Weights of a small image classifier.
Model: 2.68M parameters, 32-pixel images, arch vit, norm layernorm, activation gelu, patch size [2, 2], layers 6, width 192.
Training: 7200 steps, batches of 128.
Data: trained on retinal OCT scans (Kermany 2017), 24607 training examples, 37.5 epochs.
Rows from block 2 of a small image classifier, named by matrix and row number. Rows with one number belong to one neuron. Each number is 500 + 50 x the weight over its row's rms, rounded and kept within 0 to 999. All counts start at 0. Numbers have three digits each. After the name is the row's rms in percent of the matrix's.
After each neuron's rows are labels from the 100 images, of 14976, where the neuron reaches its highest value: "responds to" is what is common among them. Only what is clearly more common there than usual is listed. The data: retinal OCT scans (Kermany 2017).
# fc1: MLP up (model.blocks.2.mlp.fc1.weight, 768x192), inputs 96-143
# fc2: MLP down (model.blocks.2.mlp.fc2.weight, 192x768, transposed), outputs 96-143

fc1.57 094:497499505519583533496488522501505586465485586531552508463445585544552434523461556484510413492580513466480448481537598465577542443550431442417493
fc2.57 097:430527533532590395569430505551517505475477463605454450507565502484557506475543533446382494487513496493431479482479414486537443461528509494609400
responds to: finding: choroidal neovascularization

fc1.259 108:568487472450544526585541579519543524463459476426574548494502512469476432496505464621568538622486549406568552482556498409566483519542498515448492
fc2.259 126:478525485518495450453463536500392516464538529574436516563424518508479601405472477468597483462547512541443494423512546459476509492519492592443593
responds to: finding: choroidal neovascularization

fc1.527 077:404483480515595511485552534553423539567481487507570514463459516510562488575505489550519493492512479465497497448505558527499495406450469479494452
fc2.527 081:522484516562488477538368461526523536527498480506487407556578500477558542456452522484585468541501622542432533495515419465452471411477506501528462
responds to: finding: choroidal neovascularization

fc1.718 083:497547457486473567506569469452563520476521488548529496462454596530495406551507492505449493459552469501540491558470632530556525506507440542432532
fc2.718 078:568510519501478431539391501529457521481510471434468471539566482491565518427577510450621462553472564535499487405569421540475433425486537535538587
responds to: finding: choroidal neovascularization; finding: diabetic macular edema

fc1.617 107:478487493494461518486514442488496525451442576502534454516449516446402518546470511442504506413544430587500454492509567440543593459480513467399581
fc2.617 098:473523520455458494549525498496513512506509513607475453475517467411524546438501512427387487486576435468466608419557525587538522506489480556552467
responds to: finding: choroidal neovascularization

fc1.499 111:531457434448478629551593498564510475536562542498551491448463529524520384576521525557425507551469480446566487467496516500571485522471473530420520
fc2.499 063:480541485595511630470461470476529513573495511443526489588513494443451499398488513479636466406508562563441489524511483495410487427490563457465553
responds to: finding: choroidal neovascularization

fc1.171 110:522417449544527335611508518535505518490506543394477379466541485487486520526418433472489495507481483504462488447466498469530493536483504516546550
fc2.171 106:522459490652429450559463475479492538510439426561499423557508533562453490437502481504440487524547500493429428489518544519452528563478390434490513
responds to: finding: diabetic macular edema

fc1.511 098:487505483481557516550502589502568555533592450477484386475431431463549519456497523482582466525435529527516582497511498538509518454432558496453469
fc2.511 087:425606549421551513522575433485525499469513536528522514610542533425422365534449522496512534445528492469573533519572493439527466531498535507446456
responds to: finding: choroidal neovascularization

fc1.317 095:458421465469429597504507492521544457518486529434559507351554505550468457537543438548385529508447534438547529446468489557557471555472502461541485
fc2.317 108:491546556321453533499601519489550488593495512554556525515476500506449395436420560559504517509454632524568554567478519509591492517518498465490457
responds to: finding: diabetic macular edema

fc1.448 089:490548477439482544500532496438524517547549535580492521482398580526507450518434511450504427452526450466519529535482594519562491532497458507413474
fc2.448 097:557472463521488458569454530517482556489479482450460407535517463530561534384575511493605442554463595579496499423544430537447413454429532544576560
responds to: finding: choroidal neovascularization

fc1.211 097:438456545475463528519587564452564531468501543462597524437415588567423428545467516546498440501533458497558470539460586453589570518457426436400549
fc2.211 068:532604542456488296547366469525544561428450501571474528551537473446542511392531487465483449507532484508484473449634459562484489470593412519553486
responds to: finding: choroidal neovascularization

fc1.516 097:511515417508473436547556557396499502527641550431444373445457477536508492498513476491508482525470467530484576453463579494510517506438478551471467
fc2.516 084:520477459437486537484488474479481485536470471381475444534595463495440547373525434518510503511499488489577476438503476415379492537436516489541576
responds to: finding: normal

fc1.642 113:570493448498457480614554523432509500531492553524511358498493536485511433497434533473449462532531387523512508467500565494506470553495509524450455
fc2.642 116:451449467456509523534571442503427489555506457465532425564559444471417488485542468557495466468406535533518528514432447441462469452448460427584583
responds to: finding: diabetic macular edema

fc1.656 092:546510468552585548499517526525428598519518515421518462437448490514543599544449559556549449526496519453513524445518473530509499388465525533518419
fc2.656 112:518544566564473421561391487482509506524539389531482421545508512413557561461413569471558433542486566579439511557488476466483508463514546548496494
responds to: finding: choroidal neovascularization; finding: diabetic macular edema

fc1.386 094:482524454527640555484544534441617541490561571495468510451475540569507475548448500512415405464535410523485441517371592465517495444471432493462365
fc2.386 070:582538516544568537489466523481479462465467497549480615467543495514513456450566517451491462487561571541495429534523447470510470503605513570481564
responds to: finding: diabetic macular edema

fc1.451 088:497539470530597549446526520512527521437509615541533576574381486531471448533467492521457408442565480505495472480445581513467536421543449523421469
fc2.451 101:516474452649511479509356483541584477512507499510542510408543512540634484496596488527334504558448467436488563415559439537523435502462471485544440
responds to: finding: choroidal neovascularization

fc1.515 117:480454468460523535486573498457478533542482580442574540520458528480406460646495509577415482534494456458589416525473556455456435431506503549451381
fc2.515 138:456556523536512501551474404440440484568523416527417415565436438518553511459531626528468412522506497487504478523562530555437513546426503531471454
responds to: finding: diabetic macular edema

fc1.42 101:487448432486437497516606526435425492535621577486473396539407507497489450519475491499516507455477428516443503459465595481528506543473512468432571
fc2.42 100:477543516419493504458446433523428436503442546603472539539542467414528559355435503488472533491573445453510580498517465475463520497503519513548504
responds to: finding: normal

fc1.331 098:485502474480568559457526514454527503490473478394565539402536554529539507614502508450453448526566499430481487497522518482490444507524471501456416
fc2.331 093:464445518451504526457533480574470538522459519515531566497575469533462510426542492567616546523388593512537537526471494540472529454446535399584632
responds to: finding: choroidal neovascularization; finding: diabetic macular edema

fc1.596 103:507442456506548377594505530478502510479526537426479362508491489500496479536446470505492479456513473562445454408435489440519515509478491512533515
fc2.596 098:506470495655359426579462470476505487521464405545486435570492483509473509410513461510435487557555486500472456487526538547418526559467406502483451
responds to: finding: diabetic macular edema

fc1.208 109:513500504467506447570593517438602445501493471444633500318498490493441445561526471559429479603507465407582522430530499513528446513491492527434446
fc2.208 106:464525514643529542449400476529493530414412502530474541502521505499494582474552501425573488465564532426421490473620520566515480492510437433502486
responds to: finding: choroidal neovascularization

fc1.129 103:480407522468478484507640607452568541480501562472601510440460504538375475541497491615479517534482453494530495468418585467570534560457487481457471
fc2.129 091:537525495502452407486372394498533450468489476554459501500505473462593514378520469461400497553546492503500495523578457526451459529450492524514468
responds to: finding: normal

fc1.728 098:418523475475573615463580504389500428573503483441568533412463516497432500564485527592459532510476369485532441477449549371457410470419550521387489
fc2.728 101:530440517430408450541484518497480438516442393447525428448530427558481514402540464542470517509467598540531548476552462559544517635459488463531447
responds to: finding: diabetic macular edema

fc1.687 074:446435481487579524579557549524558500586578467465515526463465503489577412524492467527544529611466573450511529483506468501581454538440458535524484
fc2.687 062:509543580503524530522408475559463510480423537533519490622590535470420463397466505498535542427578494513403514444542469469454527455550483481483559
responds to: finding: diabetic macular edema

fc1.22 090:454547516452464544448552531432519498512544496572520546495397569521508417528425534465487483507570382518520512565459656531568511519477406509412450
fc2.22 111:549482458526469498520452522527487513470463500460466467504513477558603513402589507489547463534460572566524516406578430541496421444415531526532540
responds to: finding: diabetic macular edema

fc1.694 084:457524476537480482410498516605531569571578514498477570474413507526627531571514484521510428514502467386495624461513480540504537387483461478518445
fc2.694 115:520453494489497525624466504582532538527515486543502389550500503445534522542482504521464423562483471501435519444500450514472547392527525541552458
responds to: finding: choroidal neovascularization

fc1.555 123:488484424536495441529538514428616455532529535428525438418479496540504427592452486589382459509504466508528479470404543435512460506440457496465451
fc2.555 069:495587502548474470521438537496596617489601492511459460588449504503482506436455460432455448486588389529486510463477553482452528481544392588493475
responds to: finding: diabetic macular edema

fc1.467 112:470421462476531529537586482518536534515533540456564504476428610576454371594502487576477487548499468418544448512401544454593559485519457521407493
fc2.467 061:562531492570468517509436473506484506511508471452504434534475514486562535510523522466589453458556520544445473467577509567444504444479453447481584
responds to: finding: choroidal neovascularization

fc1.332 097:527366493436469514534613529513525502422493516407557441515486495526415470561584496591434547540452530408597428453492505509498486519496457488476520
fc2.332 109:455416482418449528544485542576449492481553507555379436522494470491445499428566473461483529468422533565481493480459479550479513505520511502616529
responds to: finding: choroidal neovascularization

fc1.62 104:505525448561626416527521488531558561514519593473500443444495541525530479550443518512389442454571508553450426439489544454553530518549481463464507
fc2.62 100:424550557549532431501468459451486502506451454666448461578531540479532517437533578414414474459543506541430451559485515492526456509510462507542381
responds to: finding: choroidal neovascularization; finding: diabetic macular edema

fc1.241 088:461509549433479576575496480528549491477486459471632608471496597529425376528434542548530551529493569416515495513536528440602482516523479483475490
fc2.241 082:508508514495506403398483570448377479466477541571491537527520479557430574390544472466583503454498550568459487462523530554490458485520475526468556
responds to: finding: choroidal neovascularization

fc1.475 103:452484486472434511475538536565511584559642448496452509508417524555554554522503440535492495479495525453505592524481476548526550408459433530562395
fc2.475 132:524447486449483574559576491578491565501523469613482426625428502452545513561513500487496454515469454498426550470524520578518582436526503515529496
responds to: finding: diabetic macular edema

fc1.95 094:458570448555642509509516501467616594486485572512515509457469589536560444556430549466458387469590494457502449487483606503542479475560460510446356
fc2.95 107:484545475563587514490492536543505499459514533637371520515537535484564477484510519408404492452558504543425452517481477460514457463558484522584437
responds to: finding: choroidal neovascularization

fc1.408 110:481423503483480479579595530436567499524472510403613497392492538517457439547542444561462418560512470450570430476455564485530471502504471495464460
fc2.408 055:523527485600460445550302457595617529432527478488504534504540492457527502405542459435540511507532510475447528457636486521499506470473363518553503
responds to: finding: diabetic macular edema

fc1.746 093:480517571466471481585538532456602521443511488522596508499409618456445430557484470523462485493522408498567540447491569466597601565532461489438480
fc2.746 082:476553562444510408474464516524481567433442509646463481614500494472520523410503506462577465436541485524411506423610529623523542498523413467503562
responds to: finding: choroidal neovascularization

fc1.111 094:501497436495563496536494556466529479583538521504521498418477456486568477535473555533428523577508480423518568427523521547519395569532552466476464
fc2.111 072:504503580351538514513556500513507527480414433512509525533586511474376455392489507485565485465523548483492445573466503455492519523581469418554528
responds to: finding: diabetic macular edema

fc1.619 090:361549492533560503473534451405432439516527506505497496530459567503420417582504575519424491478526376452468438467478534463515477562472495446461537
fc2.619 111:586540534500465434479511548483473534549560442528471519421433467494529539459493502499483447556469503523534567472563522519510469578491555609424461
responds to: finding: choroidal neovascularization

fc1.343 095:470460487426453529556609587496554523497521499485605532463442581556433391581467521540559490544527470467571484494471593456574524554460475480431477
fc2.343 066:547561536471529353499343428534449497472456478511493566534544492449554494303516494464491509497537458485446461462608426487457481486577483544523555
responds to: finding: choroidal neovascularization

fc1.409 036:529515540499410472470461520590546496442535501411513526553532437558549434523517525546583506515516458459503436563482494449483523461510542557548468
fc2.409 029:443553510507507477475452501512428579520506528450581543529510479528509496444596530433420478537462476496551433567571520404442599454524460539513562
responds to: finding: choroidal neovascularization

fc1.66 098:510472401490568531475507480462406579556454602487496543556483554544486517548502545555460393542540431523503398500476565541469448489491477524411463
fc2.66 116:521471496601510433477427482501453564576542432560456441497499475570637518484556586465505402497478553495484553402574506555477457493448510530495452
responds to: finding: choroidal neovascularization

fc1.173 102:523498428515561525517497553522637518487615507477560524457458550583529432561489482496454453483500418429495537499460565476552524484488421505503443
fc2.173 110:492526521535477546488509501575503526496530481549506488582488585533470458544461548500588426448542551605455512547455571460539631462452550505461647
responds to: finding: choroidal neovascularization; finding: diabetic macular edema

fc1.473 108:456431441428502502551579513479546539508481591465532459518519518513394456615529451591413520544468478515583397496429564408500513462457484465447474
fc2.473 096:406527526541449530569460408461428435544526449566417438577468429465513510424477589492471464469488576561472497555526507560465516553425526515550466
responds to: finding: diabetic macular edema

fc1.98 093:501504466554523407508513478536523536532479606533468413449459563506524486545427544523453450462486509590458515491350510439584622474491516531482593
fc2.98 072:491510543577476485484367465492448458493472493474508495462551525541509511456579499443494515430511545462414426491510460521422537508514438430583523
responds to: finding: diabetic macular edema

fc1.403 116:501456501459544504502529485466519557570476534490608538505483529527413446624480480602453480568479465439597425516455543480482414433549516555480405
fc2.403 143:461551546511498518532509417420440488587498384505422444545437439525545535450547646519483392496508503496538494564534536542421483550426502536476464
responds to: finding: diabetic macular edema