Rows from block 3 of a small image classifier, named by matrix and row number. Rows with one number belong to one neuron. Each number is 128 + 32 x the weight over its row's rms, rounded and kept within 0 to 255. All counts start at 0.
After each neuron's rows are labels from the 100 images, of 14976, where the neuron reaches its highest value: "strongest on" is what is common among them. Only what is clearly more common there than usual is listed. The data: retinal OCT scans (Kermany 2017).
# fc1: MLP up (model.blocks.3.mlp.fc1.weight, 768x192), inputs 64-127
# fc2: MLP down (model.blocks.3.mlp.fc2.weight, 192x768, transposed), outputs 64-127

fc1.69 [156 151 107  76  99  99 139 105 160 211 152  89 151 138 121 123 132 179  80 139 182 187 121 132 147 167 146 136 131 139 116 167 163  95 122 125 180 168 157 160 147  77 214 136 165 128 181 124 134 123  90 159 159 124  72  84 147 126 117 169 101 145 157 145]
fc2.69 [135 121 146 145 109 126 180 174  37  49 112 165 210 111  49  77 156 129 171 114 100  87 124 112 131  99 187  85 179 126 108 128  93  87 155 103 129 148 137  98  98 163  92 136 142 120  86 169 122 106 176 114 156 121 135 139 145 132 120 120 106  72 119 152]
strongest on: finding: diabetic macular edema

fc1.29 [146 156 141 135 140  91 167 114 128 110  80 130 136 132 218 132  99 117 171 150 125 137  58 183 111 180 184  93 135 133  47 201  61 111 109  94 102 158 147 148  82 143 116 137 171 150 102 130 172 109 173 142 187  97  63  45 164 123 125 136 127 146 115 109]
fc2.29 [ 58 167 184 127 148 168  78 133  99 137  74  70 141 153 123 130  98 108 129 128 147  75 124 147 135 125 123 129 146 104 150 133 143 102 153  49  99  93 121  88 131 152  43 147 122 116 125 148 113 152 136 122 134 161 103 126  70 200 113 131 142 143 169 119]
strongest on: finding: drusen

fc1.64 [134 137 177 105 154 102  98 128 101 124  64 113 110 182 198 142 152 101 147 133 119 132 117 109 152 142 191  85 116 161  51 180 112  43 105  65  48 132 171 162 141 131 110 117 104 152 150 113 184 128 126 110 172 146  48  63 141 124 114 159 147 182 134 133]
fc2.64 [ 62 131 135 147 127 170  86 151  69 105 103 142 164 178  52 166 135 105 135 113 142  96 120 108 118  98 102 126 117  77 174 105 131 110 185  59 102 128  94  40 136 185  68 134 107 115 110 198 108 145 135 117 132 137 121 171  75 180 123 106 157 130 121 118]
strongest on: finding: drusen

fc1.501 [149 144  70 112 119 117 151 110 143 132 103 118 128 111 146 162 132 123  70 172 158 154  80 159 107 128 148 182 161 162  95 114  85 115 116 112 133 193 168 155 140 129 166 112 183 195 116 144 151 133 118 112 172 107 114  72 141 124 133 176 153 125 125 104]
fc2.501 [ 75 114 134 113 111 160 130 102  96 207 182 141 147 112 124 217 145 117 123 137 130 115 114 135 100  91 138 120 130  74 113 162 160 132 130 103 124 104 133 155 106 148 123 136 127  95 156 176  86 128 147 178 127 132  87 147  20 143 123  80 131 152 147 159]
strongest on: finding: choroidal neovascularization; finding: diabetic macular edema

fc1.339 [168 141 161 185 167 111 111 158 171 120 151  70 121 114 115 160  75 127 147 117  77 190  85  88 176 131 108  88 138 193 119 112 106  85  69 157 149 115 123 143 158 171 128 117 156 140 164 100 133  79  91 117 121 202 149 131 139 149 148 126 143  88 106 140]
fc2.339 [ 87 112 182 148 154  77 179 138 113  93 124 134 143 115  92 136 145  91 127 164 111 121 101 171 108 123 118  99 113 163 122 139  76 140 178 191 155  93 120  61 132  56  97 141 146 115 113 116 145 116 134 138 136  93  70 150 156 139 133 111 153 141  63 125]
strongest on: finding: diabetic macular edema

fc1.365 [132 104 142 143 117 165 114 158 150  91 149  84 180 191 181 119 134 186 150 170 139 112 112 147 140  65 102 156 118 161  76 155 161 135  73 116 104  75 137  78 106 149 136 161 125 105  97 174  79 168 141  73 113 101 119 115 143 147 164 191 153 147 128 103]
fc2.365 [107  97 147 173  84 135 131 132 121 138  96 129 117 181 124  93 142 133 110 134  96  72  94 126  97  72 150 108 131 117 129 126 154 134 149 191 142 139 105  76 140 143 100 148 149 152 108 136 156 106 146 138  95 131 131 165  48 158  60 147 204 141 160 117]
strongest on: finding: drusen

fc1.319 [152 118 111 146 119 149 114 119 122  96  80 151 143 150 102 113 138 137 136 130  92 134 106 175 117 137 125 116 154 175 109 118  95  83 110 108 137 161 135 133  73 167 133 133 168 199  68 145 152  58 145 125 131 124 140  91 220 158 145 137 138 110 148 119]
fc2.319 [113 109 157  81  57 106 154 122 119 173 169  79 107 156 111 122 149 141 113 107 170 166 145 139 184 126 150 129 150 113 121 127 137 171 137  53 166 153 105 170 122 123 163 141 111  71 161  71 126 166 137 148 160 225  82 102 140 153 153 144 156 108 118 173]
strongest on: finding: choroidal neovascularization

fc1.490 [137 151 116 135 218 164  54 143 155 126 107 147 109  93 101 126  91 130 157 110  98 102 124 156 104  97 135 174 121 151 143 120 113 152 125 153 117 111 144 108 116 150 147 124 190 209  64 151 107  74 111  88  89 110 195 148 120 162 113 106 169 132 150  91]
fc2.490 [106  94 112 111 128  67 222  91 123 124  91 153 115  95 120 164 143 102  81 175 121 192 128 174 148 151 143  77 161 137 139 117  97  86 183 140 153 180 136 107  96 131 111 108 105  91 176 116 181 116 137 157 165 100  54  82 216 128 131 146 120 152  88 179]
strongest on: finding: choroidal neovascularization; finding: drusen

fc1.349 [129 147 115 119 108 121  82  93 174 173 169 112 144 119 214 131 124 115 101 141 144 144 125 147 156 145 135 149 116 143  46 168 127 136  93 106 136 178 128 187 155  86 162 132 140 170 169 158  88 125 108  85 169 168 128  87 116  71 137 143  89  86 120 135]
fc2.349 [129 119  94  97  87 165 117 104 102 137 140 155 134 155 104 118 138 166 142  93 185 151 103 108 114 105 129 100 153  76 212  85 168 159 120 150 179 121  65  76 139 151 131 168 120 105 119 113 123 167 144 154 107 119 178 158 130 149 135 144 178 118 163 100]
strongest on: finding: diabetic macular edema

fc1.188 [142  89  98 176  44 143 139 122 124 133 144 145 145 136 109  86  56  96 106 141  91 143 151 164 152 134 157 121 148 130 137 108 126 153 105 116 191 143 113 129  83 119 118 128 126 111 177 128 127 143 179 117 164 122 123 140 134  72 163  95 136  82 124 204]
fc2.188 [202 127 147  91 143 133 106 106  97 138 181 155 140 129  52 127 131 152 148 107 132 161 169  99 144  96 117 182 145 152 107 116 134 104  71 203 135 128  92 147 156 124 162 133  93 143 182  63 119 126  26 146 153 169 158 124 165 166 121 113 129 154 131  99]
strongest on: finding: choroidal neovascularization

fc1.560 [174 121 138 127 110 139 102 116 146 199 107  67  91 161 136 100 118 179 126  96 140 108 178 100 177  88 173 147 156 165 113 124 127  38  83 141 103 123 102 161 147 143 132 146 137 151 212  81 112 120  76 163 148 173 147 136 164 128  70 178  93 120 164 111]
fc2.560 [131 116  98 128 145 155 184  80 118 126 125 203  87 125 120 158  55  57 104 168 110  95 180 140 103 101 138 105 162 117 114 137  64 137 124 198 111 115 160  68  90 165 104 124 144 112 166 215 116 113 151 157 149 128 116 117  74 105 164  50  95 134 106 170]
strongest on: finding: drusen

fc1.715 [184 105 132 117 107  98  97 108 144 137 142 127 159  84 128 156 178 126 131 107 120 202 142 143 148  97 162 100 139 153 102 135  90 134 132 102 120 172 106 151 139  86 188  81 119 137 170 122 141 104  83  89 182 166  86  75 181 138 130 201  59 116  96 121]
fc2.715 [ 92 122 115 117 173 109 143 154  96 117  86 161 190 109 153 187 179 125 160 126  94 133 136 113 119 166 117  87 140  94 153 129 141  80 156  68 123 164 153 189  93 154  74 150 125 126  88 151  96 127 164 152  66  92 112 135  89 186  98 150 145 184 126  92]
strongest on: finding: diabetic macular edema

fc1.166 [132 146 135 100 103 123 128 110 151 184  85 120 125 171 209 130 165 120 147 109 145 123  86 124 125 136 164 107 129 146  48 194 135  68 140  93 136 179 178 157 123 134 186  80 119 120 156 145 153 117 157 138 200 118  99  23 121 133 122 148 104 159 115 116]
fc2.166 [ 57 136 142 157 136 152 118 196  94  42  98  79 182  99  60 173 132 100 153 113 132  65 101  78 117 110 100  97 118  93 155 108 123 133 141 109  89 108  92  51 150 186  36 164 128 135  83 175 120 132 124 104 133 154 119 182  96 172 108  97 183 141  97 126]
strongest on: finding: drusen

fc1.221 [163 141  82  97  84 121 137 106 131 176 123 102 142 130 179 138 122 123  52 153 154 183  90 120 103 101 124 122 113 147  29 113  72  94 117 102 146 168 159 156 127 152 182 134 162 155 182 135 144 126 148 101 189 138 118  49 168 129 124 159  59 130 101 148]
fc2.221 [106 113  98 153 127 137 102 154 116 121 115 124 180 101  93 157 144 154 138  87  99 114 137  61 126 128 158 107 136 113 194 101 117 111 117 186 129 119 105  41 156 183 144 180  95 137 110 148 125 150 164 105 112 151 151 174 113 143 109 121 166 123  94 119]
strongest on: finding: drusen

fc1.638 [140 122 125 172 131 110  99 165 104 177 146  93 145 155 166 142 123  99 127 129 159 122 114 147  88 150 156 162 102 157  65 127 115 144 122 105 116 161 136 181 136 113 128 180 155 190 167 164 143 139 168  47 164 146 117 115 147 123 147 116 107  76 112 158]
fc2.638 [ 99 107  88 132 146 173 114  98  87 158 154 192 137 137  85 155 126 128 126 107 137 112 158  91 151  96 165 129 168  84 158  99 111  69 181 108 135 115 133  38 109 214 192 119 118 109 128 127 111 151 153 154 133 103 160  98 116 114 121 143 169 126  84 127]
strongest on: finding: choroidal neovascularization

fc1.517 [180 129 112  91 151  78 128 101 143 110 126 120 159 130 136 165 128 132  97 142 148 132 110 119 109 132 140 177 119 141  65 146 117 113 105 135 125 169 133 203 172  58 136 103 175 161 145 127 130 105  98  97 136 165  89  99 127  93 145 164 140  99 110 135]
fc2.517 [133 127 103  87 146 152 178 108 116 159 163 207 157 134  84 149 149 162 119 119 133 108 131 111 120 125 124  62 144  56 186 118 183 148 166  88 164  91 146  79 109 172 144 128 131  90 117  93  94 123 157 159 105  81 144 204  53 135 141 118 144 104 188 122]
strongest on: finding: diabetic macular edema

fc1.42 [202 189 158 110 188  72 143  68 147 110 128 139 138  96 185 158 115 135 136 189 115 132 121 116 153 142 117 101 137 121  79 119  97  99 118 113 127 167 124 183 141  95 130  91 175 103 160 114 122  64  83 133 137 142  92 119 149 126 131 182 112 137 124 117]
fc2.42 [105 105  96 156 120 152 127 119  73 112 135 204 168 138 116 181 141 135 111 120  78 131 130 110 106 167 135  86 138  78 169  80 136 142 140  86 156  99 160  96 107 164 111 171 112 143 136 115  90 138 164 130 143  96 168 174  78 164 142  38 106  85 148 136]
strongest on: finding: diabetic macular edema

fc1.271 [160  98 120 138 116 104  88 110 142 132 148 146 163  93 116 130 160 106 105 147 134 173 180 119 173 106 128 116 123 130  69 127 120 140 128 124 149 196  74 166 115  61 204 100 146 129 172 145 149  93  89 110 177 157 107  92 166 135 143 165 115 126 105 157]
fc2.271 [103 130 127 105 179 101 153 134 113 109  82 175 195 108 124 161 176 142 149 144  88 131 115 131 130 162 117  75 155  83 169 128 136  92 163  81 128 152 154 152  85 145  63 134 135 103  84 135 100 115 163 151  71  85 104 139  89 179 117 155 136 179 146  84]
strongest on: finding: diabetic macular edema

fc1.624 [ 93  95 142 126 139 135 134 123 140 141 159  63  67 143 117 179  68 162 154 133 100 133 106 106 195 107 196 104 218 137 120 114  98  18  96 163 119 131 111 136 134 148 132 116 136 105 188  83 131 147  82 145 140 203 111 116 171 149 104 150 110 130  95 128]
fc2.624 [120 115  82 104 139 120 193  73  79 128 119 220 105 113 152 196 139  75  87 154 100 147 143 167 131 141 150  83 170 131  78 129  60  85 149 131 100 148 161 159  63 152 110 105 133 130 142 165 109  99 159 131 132 127 108  78 145 157 168 130 150 153 121 113]
strongest on: finding: drusen

fc1.353 [175 147  93  90 164 123 115  83 121 109 107 122 138 145 157 151 122 121 108 144 104 148  65 141 130 121 138 165 136 126  98 119 111 101 126  87 116 186 128 198 130 121 142 130 204 163 149 135 151 106 108  78 142 140 104  59 153 144 146 206 118 124 143 104]
fc2.353 [ 85 110 108 140 128 149 126 110 134 208 145 167 110 116 172 224 124 102 110 135  99 120 110 164 107 131 145 102 130  58 163 143 129 102 118 117  99 103 170 103 108 159 135 168 116 102 118 173  98 123 167 166 156 104 114 151  13 156 124  85 149 150 140 139]
strongest on: finding: choroidal neovascularization